From a checkpoint of a small encoder-decoder audio transcriber.
Model: 9.07M parameters, log mel input, encoder arch transformer, encoder norm layernorm, encoder activation relu, encoder moe top_k, encoder layers 6, encoder width 256, decoder width 256, decoder norm layernorm, decoder activation gelu.
Data: trained on read English sentences (LibriTTS-R), 15625 training examples.
Rows from block 2 of the audio encoder of a small encoder-decoder audio transcriber, named by matrix and row number. Rows with one number belong to one neuron. Each number is 50 + 12 x the weight over its row's rms, rounded and kept within 0 to 99. All counts start at 0.
After each neuron's rows are labels from the 100 clips, of 14976, where the neuron reaches its highest value: "loudest" is the band of the loudest frequency at the time of the peak. Only what is clearly more common there than usual is listed. The data: read English sentences (LibriTTS-R). In brackets: how many of the 100.
# fc1: MLP up (encoder.blocks.2.mlp.fc1.weight, 1024x256), inputs 74-110
# fc2: MLP down (encoder.blocks.2.mlp.fc2.weight, 256x1024, transposed), outputs 74-110

fc1.448:50 32 85 34 60 44 36 64 38 30 54 30 41 61 69 66 57 46 62 36 60 68 51 39 66 46 19 55 55 64 51 49 33 59 68 21 57
fc2.448:59 54 48 53 45 74 63 62 46 60 64 48 50 54 39 30 37 42 53 31 31 60 49 41 46 40 93 47 55 58 71 57 63 53 51 50 68
loudest: 4000 to 8000 Hz (60)

fc1.289:49 44 59 50 47 60 48 64 51 37 38 46 30 24 24 40 61 66 43 55 40 54 56 62 46 37 42 48 58 55 43 66 60 56 34 44 60
fc2.289:62 55 69 72 44 46 45 64 56 51 50 47 61 27 65 53 66 51 44 30 47 58 54 61 55 52 69 40 39 66 37 43 72 51 36 66 45
loudest: 250 to 500 Hz (59)

fc1.745:45 35 65 55 58 65 40 61 53 62 50 49 54 61 47 77 58 39 44 51 48 45 54 44 61 47 44 40 64 58 38 35 51 49 33 34 59
fc2.745:44 46 49 47 42 50 44 51 59 64 37 55 49 61 48 45 46 53 69 74 46 39 41 52 61 56 47 46 41 52 18 39 43 39 43 42 44
loudest: 1000 to 2000 Hz (55)

fc1.245:31 59 24 40 52 60 26 45 25 69 55 37 39 54 44 49 57 47 42 57 21 34 37 58 24 48 51 30 44 61 59 36 42 54 62 55 39
fc2.245:64 38 47 40 32 57 66 53 58 46 45 58 48 62 45 76 41 71 18 39 54 64 38 73 31 35 53 43 49 40 65 54 39 52 59 43 40
loudest: 500 to 1000 Hz (25)

fc1.242:29 37 64 58 56 52 42 47 50 55 47 46 59 53 45 41 63 47 37 28 36 56 52 54 52 41 32 58 37 47 41 59 60 37 41 52 58
fc2.242:83 55 40 56 32 76 67 59 49 42 49 60 54 37 56 45 50 50 61 48 60 50 56 51 42 45 30 45 71 51 41 62 56 53 64 35 51
loudest: 1000 to 2000 Hz (25)

fc1.690:45 30 44 73 41 45 43 68 44 57 35 38 54 46 45 61 55 65 56 39 58 46 39 62 45 49 31 36 49 50 44 50 33 64 47 54 68
fc2.690:60 46 50 43 36 55 43 47 28 63 52 34 83 38 66 55 46 63 84 60 56 47 53 40 39 40 42 29 74 49 41 54 74 37 57 32 54
loudest: 250 to 500 Hz (29)

fc1.422:58 55 37 34 53 42 44 44 45 71 27 43 45 38 75 43 61 59 52 59 47 67 35 42 62 51 30 38 35 50 48 43 51 50 49 67 48
fc2.422:53 45 66 45 51 84 50 49 69 62 56 58 54 33 47 50 44 53 30 42 43 52 53 41 36 59 68 72 50 56 53 41 52 64 74 59 44
loudest: 2000 to 4000 Hz (28)

fc1.537:22 67 53 53 89 39 41 62 52 65 49 51 59 56 52 45 44 56 54 40 52 32 63 52 34 72 40 58 49 70 52 39 51 45 42 65 67
fc2.537:48 40 41 47 62 68 65 80 42 63 55 62 60 53 59 51 40 56 72 32 43 42 46 45 66 44 61 43 49 42 64 59 46 43 52 62 49
loudest: 1000 to 2000 Hz (34)

fc1.509:53 53 34 50 39 37 58 60 56 44 43 33 59 59 71 48 64 58 48 47 58 51 54 53 55 32 62 48 51 34 62 33 45 53 38 43 59
fc2.509:48 49 56 41 35 42 51 62 50 40 24 32 27 49 51 43 53 38 24 56 34 59 62 56 53 63 54 69 49 23 56 60 32 37 39 65 69
loudest: 4000 to 8000 Hz (29)

fc1.644:65 54 48 49 78 40 52 59 59 46 38 50 52 31 59 41 17 67 55 44 71 40 52 66 49 58 42 65 39 49 43 57 53 63 60 48 48
fc2.644:56 41 46 40 43 43 55 68 52 41 24 54 47 43 43 46 62 37 34 24 58 67 51 49 52 41 42 65 51 41 47 53 44 57 54 41 40
loudest: 4000 to 8000 Hz (50)

fc1.63:50 51 53 52 53 71 58 38 38 38 48 58 56 38 38 52 44 68 61 55 55 48 70 50 74 45 56 15 38 40 48 41 43 57 38 59 62
fc2.63:64 56 51 52 40 38 45 71 46 55 44 68 49 61 55 44 35 34 48 40 55 65 52 60 38 46 46 45 34 56 65 58 49 78 41 39 60
loudest: 2000 to 4000 Hz (43)

fc1.140:58 38 48 44 63 47 56 28 47 45 73 42 68 43 42 59 71 70 57 34 58 65 58 29 55 34 46 47 30 66 54 63 46 66 50 58 50
fc2.140:75 45 55 51 42 55 43 36 63 68 70 47 62 50 51 55 32 48 22 49 51 60 49 55 43 32 74 53 51 47 40 34 53 41 62 58 64
loudest: 2000 to 4000 Hz (29); 4000 to 8000 Hz (25)

fc1.48:42 52 61 69 54 54 44 47 34 56 31 49 63 52 18 52 32 73 30 37 34 46 66 13 53 54 66 50 57 50 43 51 37 43 54 64 42
fc2.48:32 35 50 41 53 60 48 50 48 45 38 52 75 25 39 67 58 34 31 63 58 48 47 62 17 43 48 42 49 53 44 55 42 35 48 45 50
loudest: 1000 to 2000 Hz (43)

fc1.269:53 58 42 56 55 55 53 68 72 45 45 43 43 48 44 53 32 45 75 44 59 42 57 26 61 30 46 73 55 37 49 55 27 44 64 48 47
fc2.269:40 51 57 56 44 81 59 51 49 65 38 52 48 60 45 41 52 37 35 41 62 44 45 58 57 62 83 78 65 61 59 55 28 50 58 53 28
loudest: 4000 to 8000 Hz (38)

fc1.419:35 37 53 54 43 36 66 47 53 53 53 56 51 63 43 31 42 38 45 61 47 71 47 47 66 45 74 56 49 41 25 47 53 46 25 62 65
fc2.419:52 52 65 40 50 52 45 68 49 48 67 43 38 61 49 57 54 67 46 45 40 44 56 53 40 79 35 56 44 53 72 52 31 42 55 63 43
loudest: 500 to 1000 Hz (42)

fc1.415:57 62 45 42 62 64 42 44 45 57 49 55 34 55 38 58 54 72 55 57 27 62 67 59 70 33 42 39 60 56 30 66 62 66 62 68 69
fc2.415:34 77 75 42 57 46 47 49 46 55 43 63 69 56 34 69 38 44 33 36 54 40 52 59 52 58 69 48 49 63 43 50 25 30 61 55 47
loudest: 2000 to 4000 Hz (35); 4000 to 8000 Hz (27)

fc1.147:64 66 48 40 54 24 51 74 42 40 39 62 48 58 57 53 40 53 44 42 37 62 49 43 44 55 50 49 48 64 38 44 44 56 35 42 61
fc2.147:47 39 54 45 38 65 58 43 58 62 57 72 50 33 65 41 36 46 73 39 38 38 49 28 55 60 79 46 60 63 50 45 49 29 56 53 48
loudest: 2000 to 4000 Hz (27)

fc1.363:57 37 30 38 44 72 66 51 55 37 50 42 53 56 70 40 38 53 52 44 60 50 48 47 44 33 43 45 47 53 28 55 53 50 37 54 65
fc2.363:67 36 49 49 45 58 54 54 54 66 55 54 37 41 38 26 52 34 66 49 45 56 41 45 50 59 68 55 46 42 60 41 59 44 57 48 50
loudest: 2000 to 4000 Hz (79)

fc1.579:61 61 67 59 59 59 68 45 79 39 48 50 52 59 40 56 46 43 71 28 35 51 63 58 47 22 39 51 33 45 47 28 41 31 61 43 53
fc2.579:44 38 74 38 38 51 39 61 59 50 44 56 32 36 42 34 54 46 49 56 65 54 63 39 48 42 54 56 63 42 38 80 51 66 41 43 58
loudest: 500 to 1000 Hz (35)

fc1.502:49 46 39 34 62 91 53 49 36 28 58 28 43 47 36 59 65 55 68 53 53 45 65 59 66 50 46 58 33 72 58 47 84 56 60 58 62
fc2.502:58 65 56 62 34 42 41 40 55 81 49 54 71 73 55 42 14 67 62 52 60 54 40 45 38 37 56 69 57 45 46 47 57 64 63 20 56
loudest: 2000 to 4000 Hz (39)

fc1.590:67 81 37 56 40 55 63 72 36 35 52 62 32 48 73 54 49 60 40 44 72 56 61 52 57 41 35 55 44 55 55 58 60 42 48 52 73
fc2.590:44 53 43 40 40 65 31 44 56 38 37 67 54 52 68 48 46 39 57 44 33 45 46 47 40 57 77 34 37 31 40 32 66 68 37 54 61
loudest: 2000 to 4000 Hz (32)

fc1.102:33 35 44 45 66 49 40 58 39 56 49 63 72 68 53 50 65 40 27 35 54 56 45 27 30 63 37 31 55 32 42 49 46 55 41 67 38
fc2.102:48 36 49 44 41 51 35 57 57 69 62 70 51 37 52 61 51 62 46 39 45 58 67 56 54 62 40 50 55 47 42 60 38 57 43 40 40
loudest: 1000 to 2000 Hz (40); 500 to 1000 Hz (36)